Rows from expert 5 of block 3, named by matrix and row number. Rows with one number belong to one neuron. Each number is 500 + 50 x the weight over its row's rms, rounded and kept within 0 to 999. All counts start at 0. Numbers have three digits each. After the name is the row's rms in percent of the matrix's.
# up: expert up (model.blocks.3.mlp.up, 16x96x192), inputs 96-191
# down: expert down (model.blocks.3.mlp.down, 16x192x96, transposed), outputs 96-191
up.23 104:471582564549465459446380499456546504527460571402562568516557492447484472515494493539488401475482498500484484465586585429605509482518501488535591474545508478537455563481486440574455505475541575499551479518414472431472519441498513518535550540514457544449478555531416464451445482454548544552
down.23 095:545420496510496521541434400570585541528486585414435450479469492446405481447472607566502578531409588448530489520487522513545478446469507439515438513546470523517488580522511509555555566434508478500489478554515520514432489488474536509492475388525368509468625535407499620541452476557490554525
up.24 096:527492457433461475418474451443497577528376466507519477427518495535511493420539438492464547457477490507560581467544431502565567491412476400492544586519507513476562378464536539374504431442447575531529503527453524471474497556492596407497582519543439519473502492568450530593427513504465475490
down.24 100:489583484487500515481530495539434556489442433528425465584456449452515590550541491520570460555492476568531585541567549523467559445470493487469603447508453495523430532424451575551487455582483398515577491539491492477443462536449493394472505418568565575598553442480559439435505550473492603522
up.25 090:443536479477557559570419523437427501523549474441538487481562463574500450476523461458494478496618478454513485544506475484437520572552370425412517437538510456469513572590512504511557527463476424471488472518489536507551473543495428474565482509531537586479497394526557452509492458455569445505
down.25 094:380545480480463411464396455505502465498611591549489595430488478424439502467464439572487508566487547492555590461492412416486414523601542479566485519584462474445563514492500456496511498450534511579496425475526429482493485516503483539483458511516415502525461446395458527511577489478535429556
up.26 104:432508490485461565426547480626483464513441532464580480545445529446403410552486570483476460531533474492427473565438529513479469607519537417516487483487403522516589452562504517455451448521518522505421487496537455500544556424536530510453547496438534517461517498529500466457450524448543417479
down.26 087:482581514515474383520476524441595446553491459435384499464565427586433486513477525445524444451516492505448479476568511401565457451585532563575517430504494497490556520480436487520474518478388584490410450525483426457471401516529476461479562415482486475515412486614570495500496441497555517497
up.27 096:500588452577501525571509485532466417631490578487550587563464499606454462523513510586457423488563459461578491499545437436567515514528555538483585520429522520520539467421519588477522487528506535526494526582462498453552568578481543554531478561472504605455397569478526476449506471520524518437
down.27 090:505548462524483530463512459518516505506500545502423458494528468396611448520478445474620568484503449502549485570480537467526504549538480539526509457400416411477465473451450450468478476510518446597434566447531453535433490451580473455423474585533524471514497461481382487462555345503388610489
up.28 096:495544509458409472621474455469604528422537492504507422453446511458417497512523466511435481521523448491516423412535426507541547558539500551570595523414488479480441440521464520471507535502498426435491519600500551477441507513504491536444523458431514528521513559412455476439527543553537427528
down.28 089:531586515535465511579449476515410490439540580416490546518515561464487494540500481470487528436474515497479494411408538474503503479521503537500461489497467501496405527422526450558575477425566504449450443433520584463567535474452548576562557494460514566453535462431425546530450453544397445387
up.29 101:505526481562544579471504565561477535524503578404537483466574475621538506444521480520536573467527513459527555533590516474568616464542491419444546496422397463471384450553486569538440490481456529505430544470520523537418590447485531568468583570581385519501497460519470489553481494518498491562
down.29 107:490517542475419608507511491493460394487457444567486452574426446396480525627562550446490541523450451518475534497535518494569457529593549475475522503383433561468495517483468580551588545539555327510424501508466509479484526472481513496413503593505527509486535399424487410564580585446508520460
up.30 100:502522537524585434473508504559574529500490480517482495484496577514441525510444469567536459552440510487632490490465583498463475418524414489524429582548468404431518533495518414511436509412546539496462483525398477512446529487494542424489441494564530485527437517440564515548562413489472415378
down.30 092:437432510543503508575576394459438562523440517481395530546491513613538546599581548502453464563489499559498513534503513455529436532585501508491500470487463489412451510487518600507498502597498391432469564541529599458501595495430524425487479539559427434572478492559517537513547532478449519501
up.31 097:385558432571568443487420480464517619545487471488547530471547532423470561426501456540481525432493540563527464481519449577498503426585520527468546550600601569451463569535518441469514495551543521529593388484518525536583523425454519539455611522442539562488483537608577495504505441507595467505
down.31 083:529559565488465490558475433534396539530444531534485526510628549480625472610534524503463544382519476458451521543534535488529436473512604474488409525481539529407585468445618529510449544435497527469465514518501468480542493498517426409478468455612386526442539501484559554546517510439421492514
up.32 102:462375505462541424410545494619542472517569401504492499471486590552463464605554585515522549513425477429570504392503498510653533492558515505482542499481428552403473541497463460503611555517502578541499525496529532572506488542550465530513569590488539505476455528521486413472459440503435500389
down.32 095:516579476456470507486530592597502476515450502517493502580435539539458526532556494522381569489482495519573482498606435483513458518540535485446534518476585438577552522504506558585526516602494398511526470501505488537409494515360449504468449610540537531461509499472465476459532575464546505514
up.33 088:486408446479513507438503520544412541466573488436548464576572448494508481496522462491502529445509473552445489501402463487422495582503511438468606483498470539455461576442477452519476553493445480477444547501476506480529482582489510532450419542579447503441550550496511552556517479602609534498
down.33 100:482478499516437520476477499506492490489450460547462531432614427554450515449526534491503537491545498533537562593516466497552412566481498493501560523513571528510519536480479442486562489378451542485417562454491509624498553465568625417550392506553481508569422497481465515442471514523446536443
up.34 088:494614531509518434508453537526554519620541503548449488565444494471501496432566555475591498458463444540435455601467548408471371536601541505406514498526465515550443571462598503493408501536554422419467615482622537567532555442519534526558541447458428483491454502489569557539489524404557491543
down.34 087:429514391428528505522532433468535487537493374500525478386471500505549479563500605492522489443447468471539487515558465518522475481466495595502530415499441521488488572432574459462497454505445427523511378494485394458520463504488549465464553444509490414518532406521519438502558532515573438514
up.35 100:506547518526518495491483492536513531524526574471438497439466461560562497537466499559597470615531484494502469524577406487408441500583493466522500507561548492458533442417455523616586486535466598446558483486467476556444481560432555411448386482539510487593514579419499501535450512507501475544
down.35 096:502535401467413525573545467521475546494490490536498587510607507457542445538500486470469525491493490535498488513569428439489437533618511460521571473485530443544425532429526557533553503530460412535557555581494523463405521454591555482498476498533417452561543363458491470549549567482434494478
up.36 098:559462572450489487404393469464530496516504481533491555492577603575440463477440641511542495522379429396494440530476464452464521486531505515472493473459517509497491428442439460465487480490588459458545505520516574511451508399591542552562480485560502501539530552555410589520506540534439515452
down.36 116:477488489535550602582478462442512457510464473488587525568468428500536524501474465577331534515439492529491475506531535527554544521565456561558459447454563453428499450514550550507550551432483414482451592451458496490513522507542550571495439561466560440485475443505548468509532532503522593418
up.37 091:486468394560556529438530523432482457479489552452511512438550548417482564470453410446571460438545532544532492449535463505555510556596541513528460579540504516486466537477444435512458478566522418505491452549502530564598439530521410521606438503459503579490582517431480586491509468511568505551
down.37 098:548572336430461584474437566545384504528541540513465471478472459477522514525516440468446543574497460404462454535588478467496486527480538512509556500498528490447506447472503528585517512482412514538425490500548456430429501488558532486567485532470462461420513459548465446551544581380489520448
up.38 093:541492452415531471374484571396533521519473526542451458491433451484518447465453636636564436496463538469537509400396368553393591521492512454466450464558551544501536600524442480483518485475529509483465505479409498515520506524490460485504527493574563420476489511507570588547439506406487492630
down.38 089:444466515511524495544452483596541495464520624499483458510505408547436480472503474520539607582577430424572392485506391503558523591434507516520520486625578472403510477551452445427470514529481444612482485530478552414506492472546560503440516516440571433524439454566528529544517421484412498506
up.39 090:538428514499463406509440520526582417560543575438578493433486510558447498494568532550559560517484463480508535509503531471463515559452523560439510413429460544465536491464522464551483423487555507436422521489428552572526408396484467422548502495593483465441559495443593561474535456595511540512
down.39 099:544472486542512478478575484544509537433538471475512545592488392477551454546411512480459485502552529497497448494543412480558464496442518576518451417485502518431546462555479573493570503563468418508503579501496476394495566470445478525458512510492591444480500402466518440470508573513483560530
up.40 091:498472542523500554527559504533522532496478473581536429524500526503477499444491567576599485363412466452530543478474446402551532444419482479576497506513460486515448559542499402482563484521489553613467475551536526566549447425516558595488507495474532503515531539506488437417520506491554494498
down.40 088:500540567431478484519492564442445548436570494462524502476484522413551502623481485499507505393479532490512528481543631461488472523494441433525562524540507453480501489467498413553433496478524448394475460416368611472396478490463460444398593478537496444528572439545496516461425522467531426493
up.41 097:438485519492537452476514512504451522427514543415480509495513529472455474488519464443595420563585466518523540559508483548468499666544542443434478560554569533425449414555512400570560528458468520495540530467560510479604552527521518547546485497507533509505383568578515573585417529422458519496
down.41 114:591582489559499572553498518539394476531520525528502531481516456511537512489435435504480478453546500499480478489579503514515502498389570499485414516502559517514552499453491555477595551541469433422492541506542457546433472453533457457478456657632452400542437450451443502536500493521464526411
up.42 096:556550460538423494444425453393542414539513527471468514515458394481587504492429457571482491456538493558507506428534548553402488445534490455488513536523444518414443452459589534568528451481530470462525530512519527570507541497583438514422435446510508466510461465422418485449545549494511564408
down.42 087:421474469546579570505436524503460464504472562514417467437540479558544448490448542450497503476490575499460443427553570428478550454525587543505454492533508547537556551502483395550493563506534479494510492513479570489477481535475574373541555540514495556529428459509536453513453470471463458445
up.43 111:428563537539523473525525482507563523427492402578432534545556534547450505506482517428509467444451485503516435531453498537429522506552532445595452462578480513516496422500444549530474419562490502456509505466485523502538566496515497487457525429562499425549548597530507424453419503530504489475
down.43 109:492620470430497550500455529522496460520511489509515480457445448557574505479554441517403510460506513513472454500540464487601564525503559553530507446505475476452493459485486556481629499534516410448525521522559416578487500451575490527403399588529600430544465420526449425478530501501488501481
up.44 094:598515488461437480563492517465499506486547541459526533424492515472513433515479511533468465517545547446576509478522563489570528475489482436509557491502515503505486521544549430437547483483538528485526526535559420663448520404539485507595450543449454485540482433460439453473505448612493499510
down.44 093:472492453575458526466414457515551567505462454560458551551468444454544498563403488511466488420446549525524539472610577416566516538389439517601526410487455408451455498575472479531491503504506480496509633476417552526534525453530474523542532541546548526502562480546471470456557596551503534518
up.45 087:475404500506506481435482527455466566536452474494520599474523516471464539503405439540456461564485503535529451500447565476532561470491448510432492533586560434541576560499519550417554506550476420541559445550484441504505558434512571584438451566467565498519493472508486533532418527449514483493
down.45 090:449496517472605480534484476503521534517515502490440512435521407426477531517493510431527469516549533464509513501561530519461380515525528610542445479475604494428518540508459423424434609410444527453456367507414474522533478528507557515521422490462641582417485519473517442359528469532521569503
up.46 101:533446519465526431401549545473532497511497435563450541530469574520554559468622533498539549431503508456514460467470504517408506538519544468512535553466522469468574547473477369457577494472469597616549438431517528509499547552505551534471512464550563532469564489483516544516442580518398501467
down.46 120:653536580492531416424503482549459526456566593485488569459502472490527454371450473513551486566538504520593570550533439420539549560532620561452534542534492581570482489418429454440626439546488407455433487473500512563483493439481474564534513503484497528493431565511528523427464455583446540510
up.47 094:608509464597470531475557593553546499468528499379482536452650572490491562507447504478482564499497531387523556491505477484488530483471456578466462480482491428496500589410533508459530555507441512490528573464476484399503475496503510499554500429566467570461495518501431479535455451480492416530
down.47 087:546531544412625579523574529464445500532391432516470452541507443469374436581560563525527472551529403563554540569536506541520563504460557469482603589479459534489550495479507579366490469512434479486454537485473508421521498518493492521489459533485456417420435499516515512564545536566454472493
up.48 094:392530485576454550427589502526492502573541514483547487422567548464418568511544496504462449504499470555521505534440482494462501536516498472557456447595494500525427532507355510533545590473481521462520433578503473530531489459486512460509474567498387443449547596530395467448516581486523449529
down.48 098:481548565533506499520465558357453436504452492528507532472412505511477458410456403539489520502589463517512542515475558395506511542452552498453422415519572482536547425546446561528618427591456522528532576521474491502484527514478402501410473473517466531493484521574470445428506467553380536533
up.49 091:457441486535571518488507432512495399468517525550515604569415464493404514440453481498492489451547492540518498548549536554516545532436459430493499468453497580567483599490519589502559580470497474466526504524515534434485442581457557488452494574550406539450467414492539579472518459515468532479
down.49 084:490473475555426487419499472624466503556467468521315490535552423401527526484449631498461490428403509480502452566428490529511554582525568469548517482501465469493480540547469443512488465507526471497476484473430440477445649601521413544568492558483508587493433568518457461582496549460449484467
up.50 093:526559420485483478491527504479528523579423501494468549411399549414607397477432498588524534504538474455549567473504462529510397570468445554449511525519570518432517447549503455539516477553498439513529461447507596472544583548579517570492487424508520454492435517519543501530477504496478587504
down.50 090:450489499453533404449479570523509517487419455422432548496466554517427557413545473541501450518492444559466502413469522503570532490510499499426521440491420513578509574510462378534576531526499486535469474530464498444558489537428462571532540500459531468552453517490526476391441516547500505468
up.51 090:486498489510527550519467489476504477486488468450540501598437427580431474463549358453525489534619530437549492499394563434558486587490463571565400574417543580619495548550515417466470582508453509489502518432545421447490466437452516570451515541491514445415531520524571433525415517508527537475
down.51 100:488541508570470503527470568525483517471533424493535556516544472561531543468443539529398515502462512499491549493486503546446556549467529585474524442500486446444559488472423488456575383510469538417516542615565454547539506439498451416468518550472441522515444416544464469509502549541525588455
up.52 098:413503609422411465423574492489523491511581419469448505498511453467564528519628553503494493462438477602530435438463464486482554533469576504580519517481422488491537376581484416457534530509439434519457471515535436466444504429527474453442466453534516480509520394472529525487521436497448520442
down.52 109:517560452567455582515526456547518471543505451532514421603494402556503496523517533556405515502461440505461501460587449531465432497520572576563444504464626464496546412483524541495482536543575396463497577451498561436465485475477490499463425610500557481456497450542492456490586514489507517440
up.53 096:505365601567541534504490559498494539470563523442511448541441443568532536462482607571547495460498534511512505587575448449522526437523487404469586501512458545533401549413653487415434497467577460469422488482420503481532447516417426412519493570535509527478507424531496468465520519510508491457
down.53 105:522596531598436479483483425558466522513469476561433417456471473505506567573431537423378513537492424535420429488541569484498464553554581519427539441476508589501449571524405495471503505500516356492472518506585532465484523434475506538545540550468600514511478446536512371505534527471519527395
up.54 088:469526504474531535504480487568444401530495515451499542561586521515445604464441623524504467489491567443490457473453482518521550492533484534419474518537462425517544471466507572428340467513576601435572502441542470503607457531447527444482449590481366511436565532411522511477503417568590490578
down.54 089:458580444473547548583489549558440568504457489554514470543518524496372503537476453394507548473518438514475499565443523408553418507530460532474435488530484511451597401554504464488511453470477490464532474512496464486435499496583474484532448524541498414434449479512488486464465460547391508468
up.55 089:471489556549551436400417498417535445456545546462501562485513445540543571452522490466504407517510562550514619477510467488514548533421456537584405468479415456500458497431522527463491575521578547513569547438490563471529548400530474494508521486450528520520494501508503428385532470465557573406
down.55 099:499432502494476526519562419537526453514405489536522507525580460580473483575586485606464529458388439462508470467601465523437407503473431542535595505516412491487475471501518555475507510535540448444504607520499518463519568490499430551514493455471530441524443429446495500405542546580497492379
up.56 100:547471514428525559506557494571589570483616544500548515555581558451439517524528402502559571457553579433504403472426507511409468494489453458508540544582526412488531510507464547421503530420462568534534503541461501497529531525485516473532509486481411483560525479467443525514531405509462539511
down.56 102:572529589451506325498565490498471490459513549465464544457518532495592448459485536474584433534569527462526533589571403486519481549442547495493581469532569625495544587513540489486488453514499453520475467453433515581481455584529474538507553504510495519411439538561528494617496526536539570470
up.57 088:391516494536541487410398545467443520554508443510523535538440516587453542565570549563409572463495528442559418485573411443515567481569485465465552473541498529486473492482518525505528455450464503474519563443405490518454488540573602382534550504384483445554479521570529524527531506468527383567
down.57 102:458559508437466468495516579436477545523505453571495457477522443537509553546450475486498540431498391414464495455620565478555491480432536556568500584573503529451463576534536549486558539530545476563526590450515534532527453519600432542513557526569532495521510453460379436512445502529480607353
up.58 093:490550525447555526417489508577369598527510596417475538502431551463558507499407572420482492486527494501490530478529538503543523506497426360477471571447494474498450509455558529523479469489524575480502438484487529412497424485443457440543527480557485522460544462459588514476413486385602530569
down.58 092:528512518467503547582486491585471438443571490548404535533563527487533496489604587608542497513589568463572529479520482436541438563505486502509472519495488482454542572562473562481460508515493585491453445434532395451482562551494477455421553384510490520485521541515422610572459520462520520532
up.59 103:511426550512472516500521508538403464590518489481480596530513509415494470509486597604501448494434474529463548523566526567495477547575516567512477530409519594447479536452434474474573460564615484420444575416504474445459566517442560521497545458541391471509521479540468531476546584538420572536
down.59 092:538492549432487456512508535463493492557599601435525545577531468498516558503556590504500532506531496551463479541550538489581552536469459557429460477592415572544477471503559511543432511563529458515483585510524574393587481511519561569481585571526483490509532456529433558542462531567506595540
up.60 100:410530474472432451470511573515533502470501515638543466513444521456439467478551448533477566521510534437474495465432464482557439534528473474432601568482508536474552611453446453566492490512483446441496519433491463481498512520423424461572466515462605527359499471516465432441553617530540499453
down.60 092:576603514620494487510444525502561510496514536452575455509425549554421496427476559584465476508558572456562480406375452437496504549509524504520540537452460450449473469632487526449498482554592492518516519516533544489443453521432506459557445517487429537528539497556535576460525492518500590570
up.61 098:423503461537547405493542426446511443481554443532547492505560534461466603549524430547523471548449457466501467519515554495528502441426558488440448552502527513424501506472515629490457562474529566638508503569499479433486521416571551450553459430490452443480423465544508555530424531481538478540
down.61 090:517514563458637409467498478436564488429600532489442546427474474508517489504475469513465535536538568431489451541465536512492519476544642434491541498590420518595501502365490520529471477503506481520514504545543487474533502517493496515404541555558515520456403435391529442528515557521472565380
up.62 100:361409587419500461555505489495500510466590422438455518483479590467457514480540522506435486424490462468507388488458522571479576554573492449573459509532514549496436515497438468465564558440535524618523572463520538430523549494463514467511432544526475534405571449507550573452548604519512459493
down.62 107:509578559400486562510413473532518525519492592497509500434442473555523493497422505628510563498530473540553496472519462428568465583509515596491500500364435539558586500547522471505540433510502493457472573510540520541482572407459446511488488561572472495457443439525512388439488480543528554435
up.63 111:499534447543498559547488571417562609512588497573545503488447469463503524484542534487440542435556487469502428541456443501500486570515554483547575546491505461498517389479440439368612484402430502490443543546450469447581488525492574485540479488549469473482492518476526456440449576562508638530
down.63 128:624576533454560429435490576555481523516557531454417606463491545548454403455481493525562543553541505534517528537530418440452590560480442540444564518512443540599502598403446498426542456560439534457483513523596473557506440598550454499474499467457465547423440504518523510415449423568485551551
up.64 108:507544548424485507406492492513580471466506499512503576464529488446446535477538463496478542481406503376589530503485518545501526516435495449450568566538527545490505523515496458505608536481432602541504533509508465536433510554551560412513521528614434511454542509496475520556430507546388572413
down.64 125:554571467467558426382522572611566497476575567520411544438572502435542497516490492536608547493514523476589572437446436480477504520568602469446606568511402413556490542443487452495514410513497480514480535589545461499523442472483514497512504492480532573518413546434481477478501556550488565512
up.65 102:377492533526498412447524603495544596505498431469431549462467444416467498547464552492508534423545488458516521536422512548489464567491476519522579419509602562495551519504367399501528518422405464534530549461428426436493595548552510502485488494575491551520529504504484516494508504517510557472
down.65 102:471540472423550527531494538555445504494595542436501549497482499511513450453428473562583526572537593575567647548523468499532518498429540434474453581499503521544502510390507429506557411573580509515486503482544429513458504490505492506533592522523538513446505429582467485508495530587502591518
up.66 103:511429542513528496447455446520595559533534485507550540470495589438456506517502465469470552513576402420484518550542451511482557543521462497458568475479493495429531468442488458488591457468485593447495545523539408459494527476455528435570429396472521440394518522533508498364465582517498534565
down.66 102:572442514455493393581471506466441482429480542555437569504594513533482490441528488528468464451573495457554520532473470440520488500452441600414612465504490523489420620407500468374426532596417558501452490405492477437446434524490479497506486625450522538478468539436520384525539446518538541512
up.67 090:434556481557561423538563432508530416433453516366423510475461470546590514437423385521555434607475499490586587507521552504523565517461501495526489494577436549502529475400479477521450537527470564465465480558522458621421429449553493602485555456512449553503460550561493471467531566479467497550
down.67 094:487488398451505537454512520459486524546545500571481434492430488476474453567464525480468523530460469452547471410464554473469495471592500510525609489460461455420504508533478512571464596593562433512415503404485571503445557544598560487500466491470516477505502434455414410460577447490454514390
up.68 102:443473601480451421451415487466521555483556470514503555509423547552497532534576422506483465494523376449566475418520518505421622536478516547476458569487505511586470528493481530511421529436484562495528612452544454533455484444439472521539596414560449495499465465554569507487481441574523381449
down.68 093:465453481544564416461491568562401562403465472535440509472556516481535503483496458520566534547518485463586514492467443429460480456384466502516550508489538464469514667428503451484513514629445470431404411519550440395517458474524471492581433454521418522507617592480542559406479468465480503474
up.69 152:457583555536456526582385456496515421486448494503529470462543441560547501524439551565485446515470530509531499476545555451480512434566617488496545452519473486511522479507531555543435568577591441518478510517440557613579531426508510499444468573540499526527468487509473482516507466462480475490
down.69 127:474541510505412588521494474529497438435478498593517517544513438490530542546518452525377469523535454547515476522594488507509514436517547538529520446433521476492555447545495514599580481494533404526545550556456550491548528457504544520459409607582598430511544445532514407569521558532462574467
up.70 092:386581577541430446476461553401444551571513421514513564536481512461471491519453531489503485593580557572471385496540568540511489470481467491488500446495509598548482436500461526563443479554533549531496428489483436501466516540524563528512596475498412537605509517555586463518529421496512496535
down.70 098:522474488632387509507504478548412532469486533530479432527534541539502507507532503494486467471508473466473525510575521492528488522536529467497535462476588459433504497515471543585514564555563422478496488519515574461551487487506532418425537500573550559556606463475491377597497591560539482515
up.71 101:523518593522550451465451418474533497553527434561478448594484489468451526458583664497523623548411539515393468523501457527415567466475522447517595453453433458614395507529476588476492496517534500552524507435615555507463483494534532447490516522579523493516554471543519499443474513493539555451
down.71 101:559577506587511584505492565544549407457501449482478446496515539542516491474483389492497521522497511500487416453456510508542510546510568462487484397431553487588532517501531505465502411454488477431544538506498555457540558417443505573358507527536548500437417415474563481437506571478547484406
up.72 093:472495461551516507565521533526485441457432500482476462505467506506491528502496457439558540603549525506643441537439447494552492446574517504493487467451495335506556472511521412410426468399381511537470520538441509464454451404505474555525485505507517432571506548520506552535556456476529568529
down.72 092:531526555529522518557530512523519482468539475510624534545552433480429430492421536503533485425446541395454496424470465450523443534575490443532426478456445524483368456541543457453560515547483507519444509480497481499401554436477531506449559490505519411472443547443514438478564547491347524515
up.73 101:428529470473602455499599553578474455497498473377558438584481465468468574468515478498459483493496516626515488488526523531563533515422416457542556531411470477407551544555512521551459510543480539456474501449525531469538498454472453488503478486450439518500518566493512629406497456567464549489
down.73 087:431484469532479493427565485442560475555463492519606485442429515485497473572536474502387542484550421475516478485498513588461502520488514456544470566539447487474477528482454500469561529524527503500472320587539523405529564535578632498367503576504447464486495525486490455483444469513564453618
up.74 094:476574495490499438480477481573472523479569606409418487467503518531573525559542477428525460456446539415495469469467554507460530490450531402465448527541477564570383352584456385420428529521473520452515436455437430531457464533508499486387584501485461549497473441408496441562512534460468493454
down.74 104:474575448571504568482515446522529446477492445583471491625518461536554492540512524482474532472475419452445524496592488450597544490442529517538437451408456462441401452539462552489470503502568412456445462563490505471498499415485512475454448557490558406399484400501402464503560504546514466445
up.75 093:561456524486435487551465485546503540556494492598509533571552481565505526493453498517531529454526538558531531516580394400529553478508520478518583523498573492465505449528556516506494519511553545501556535486500438440523528489475523465529457481565512563514538408549484609481544391560528485511
down.75 090:416598464487442540438533463483544482470567528521503508411450464644596481519543554528496492593518465390480404383513486460478449568501521531509514498508539534423419504470496554492484473497450508496449421550557511540500456518561493484567478500469578531478461523492608486391516474547539491471
up.76 108:450495494539523538487548540559562551550445422536416481546474541569487482498493514512445588465485606499585543535553515437494547459466555397489500530482488464491420542513453520484544537541558511447340431467495443472505582551503432551438429463543489550524424546559504446560479590492539619456
down.76 080:469478581455471573504515595476531439455559520495437480485530442530466532529545503529505586503467609496549615565542502466535508538571572452487415591484528556532503454463430497502534497469396544512542560537534475421458584465507517465472503471498456481464483496428508491488481452482384461545
up.77 118:418504481493495564553535555527504494465516441567421482512500524455422479523527487423450533369519462476379403483535492561533494518542504422573522480471494435469469463495466568448538524457403566511534544431478465430504502478546519429415540417480520488529480483423450489437399514430596571446
down.77 118:556530523487520528479490495417506479520518567435497554469522568591519521530447520557521532529606550585570512512518475521584567513464517562459521503529427536638573539523555515451513488602405528484496540461487532559488440455471529567402541544554512439503450579517504467510439472536541600483
up.78 088:494416454466543521455417549472493472480480439457507575437581582481554397481438419436444547503534495499571441497515414485365479598467470565485505487504486529423545509548536497439541451521465591550504475438517482451523459483360501421598531393477530587451492434472530479513421531566551544435
down.78 084:472511481488507477568458518532491495495522527496439560522532510478409472480478575405456486435518537485562554467553532503471481526482491460503403548569504495468403524490468478546459495598520560460471481637565424527525464556451376472536398533515469491469539482505546501435401460512581502546
up.79 096:468427537409498496526423531519438496495481466473525445492534588491561429472426524628544477519558514512560585419492512485485556340504484535454510483504453578522512473476549464524495425520468598517505606523442459536453449597538552457466552584444596501519454546463570454460572561552523549551
down.79 089:454493528552465412410439452537542463495492427527475575475460474462469552581533585542422564442549455621531430464564517539546441401492409509559536498475523541464419518477491500626514452564524477520575456470524376401485517403535503479514593533443527523539487488426522404505476570466541416480
up.80 099:472569409449520496401503588483465619519499537542458433485435494492463462497528479487445497425481441570542439503463552473505520499494414506538561492483500466393463500547398498532584464483471554557495529486605458422537485536520554533506475438461566424540517520525522546528366533502533579485
down.80 087:480558499456551470539604440480563462452557498515464607460466478479505484390492574473510494525516514532495499543492480520501608558559565497506562523503516499537535461516522464459434473585501546579564509537537490550464436500569487522526562604526424530556465479499583469517518567540480491508
up.81 097:462481584584459443539584449559479532560515459464436452471525502590512573496504398509542525438491474496526541481516543588499503496513472465546525430447469486470508444503519539527451459469446489474399513533460393554508496510551561422366587581441600505417497475564418474444548520508498560480
down.81 101:498480654507523470508497444529540496451495520470470430517447534529480589562498496523547372612442384595488559436539460520484422459518561463575546445579524474449475469562546435564488522504446526423469458546469472441473442555409530387480520552485555492506436566488499469495516522394516509565
up.82 089:576538468484518546577445508516440537479437532519573397557500464467474451556446450537433538463474601477396533558524554530508492538558510505525447430408437482410444419472540419563523527533415573519450467574470459453502611522536442519487460512451502474558443441541480469538457491546519492489
down.82 094:443504505499519492467363570510539438555425461502457475473530522515496450591529502538521509492566507524521574565526505395617460404517509604465504442574569437445438445502465574552512601582517445479488603533453537475535464533385542534519488469465535469497459471530503540489429498502475384534
up.83 096:445450537537450576508503465529611462480550478524622554486526563493526490560473485524396524405453561428476433514544486524594395508521511465469472523521448479511536502547459492548471445474487584562414559477605517451488502635518540520479502439503516485501542496554483458461489479423516444475
down.83 093:394562455477463586509483583566367459496560477542481479445498524552514568577522502527396457582469534547481446431586533501545558579521473487564494502503400519492524579480487514579492546451524476471473551507484538460553488462538399579460485497450432518502532494555513428536426578489462494481
up.84 095:522472565391537521517481434580530475477519434565449456534518504505533567490463499490502446522499482482453474508471553429419416536475570502507405431533525544540447470622512472481394472529568478447487549473443487554517538488592562446605505573458461429509595441448404591451521601494540461470
down.84 088:528469548490581504374483595356487508493535475484544479518553547465504552507481480441485509553492486442481450491461576458648471493468573502556571580528509501500468500553473537420489525472495501456524480463468515416456555504444515447405518433541416545427542456480495525492460445467520546417
up.85 103:477475514516562531482508399627606491449565425519401494522530543490491591555527496411399509517482435563450524497541541492498510552465461506547491437590467400466585492471516604570460455425493564496557484541532494470527559497500477492365534534459531515399520469460483573495438497457501528420
down.85 084:515551589505454594573486478576509416530524497559447445441561467526466519456504544536541537556481548508495470594454479455538532522492582573496487432555584571558514436509413460473442399528383603475494462552551526579494471502499506607426602556562521523421505495472482494532506509458463537569
up.86 093:544497533529521533498482488526569556507485510454504561490569464517457547415447467568563518465634528662498570398542566617604507578344502551498496466569513620516510502477538513430489490541468447447488488519445512525492491459521519494560554488521480566427447496547541409519536501446468461584
down.86 096:549574619544447445519506514486500539448516433514495528548589432584515438570513481499486473561515322476440421509565390525557495495526581601455470499530572481449493512497477495525496491467557580497512483448437529535548417443572524470506561423511468510501546476506607516532507469467495480577
up.87 092:552506506370547443485586494407494352427495501407505616574469478481543496516523484499464498571501548474513479471492507445460540511459517506562477489493548516502534459502610658518488447509429438499567547503471593531549407479523567422449484457500500572375434388506567509392508468483499460435
down.87 092:482521482501593572542424411530484476569456478480473476463515495531502491499463420452505527509556519603403496499533502435491482531473441519605598481443539474423516506477530588553548516520529442429502519517508584420457539507443436579432539576524559508412463482599388428451470526507466539409
up.88 091:458475483516452463404497560530431473510517474560537450565504542514567532496527570579492467500555485495484512491429476428390437556531509516577464498502441506540556469572527522507471535385446524546462572500364447472474538568524537501542406529507498516496527528419451538448533586487481476546
down.88 083:539501427466474518410520585546527425441524429480573475449545467520518505459572425426517456529554492494470605524512550392475566444467474498449403586498524530450455489452519541510515454475498566416488504411509523618490536568475555448479468536416562528407409444548374521469436513521541432496
up.89 150:548515469471481454462575596464559552441536447521481560534460534390457479498570547529522513432591452449546491538521459480494516556473510522554490535426476492490502498489511481358656473383403508477439416441480391441472485505556490502507531449553476489555498470525443483492438550548467524500
down.89 183:486506580518537411468484591518458539470564548501448593496487541539521487481422517493547477535582454486573581509466422471479613576492524542417506587566545567547478525447494502421562452554420529479505480468578453558463431504523420473505472567468477521495458526498527474455425437558473589471
up.90 087:453492526448513470464543500448479481562510497506464389450552550587473469471449415435412525506512430528479518442546530520487421514496584519556599513495546543526580477542499463479364466390585494482564539499499434624472482494527498523454537491594496550463431506428548465544475435542455468385
down.90 092:514487517567494530452513465554474381464523369460513413504556464393498511475547632361536639440497502500542526541556491541494541474438484503495426500570470467517510558455614486566541468461469481565502406588428466530460431534443486469520481521509510466437521470557486499569464595525411425563
up.91 086:483570443554484463567530560480553466471532587470643497523406517539524536527549471569552509598453477538498514486474453550556474576439481438422532439560521504518471508502489545363463522576416512500468538576507571481509484560410525461498488501490444504467414500524493465471539379457474416632
down.91 106:483510515501496414558494459608481444460497437459480567499507446567479544509553530464472537510525371545483576495507475462555515511474514531443521446506536549480580531491506516530535442487462427525529386583433485439548465452473479457398576505497528552563543587505591519456498567529320504523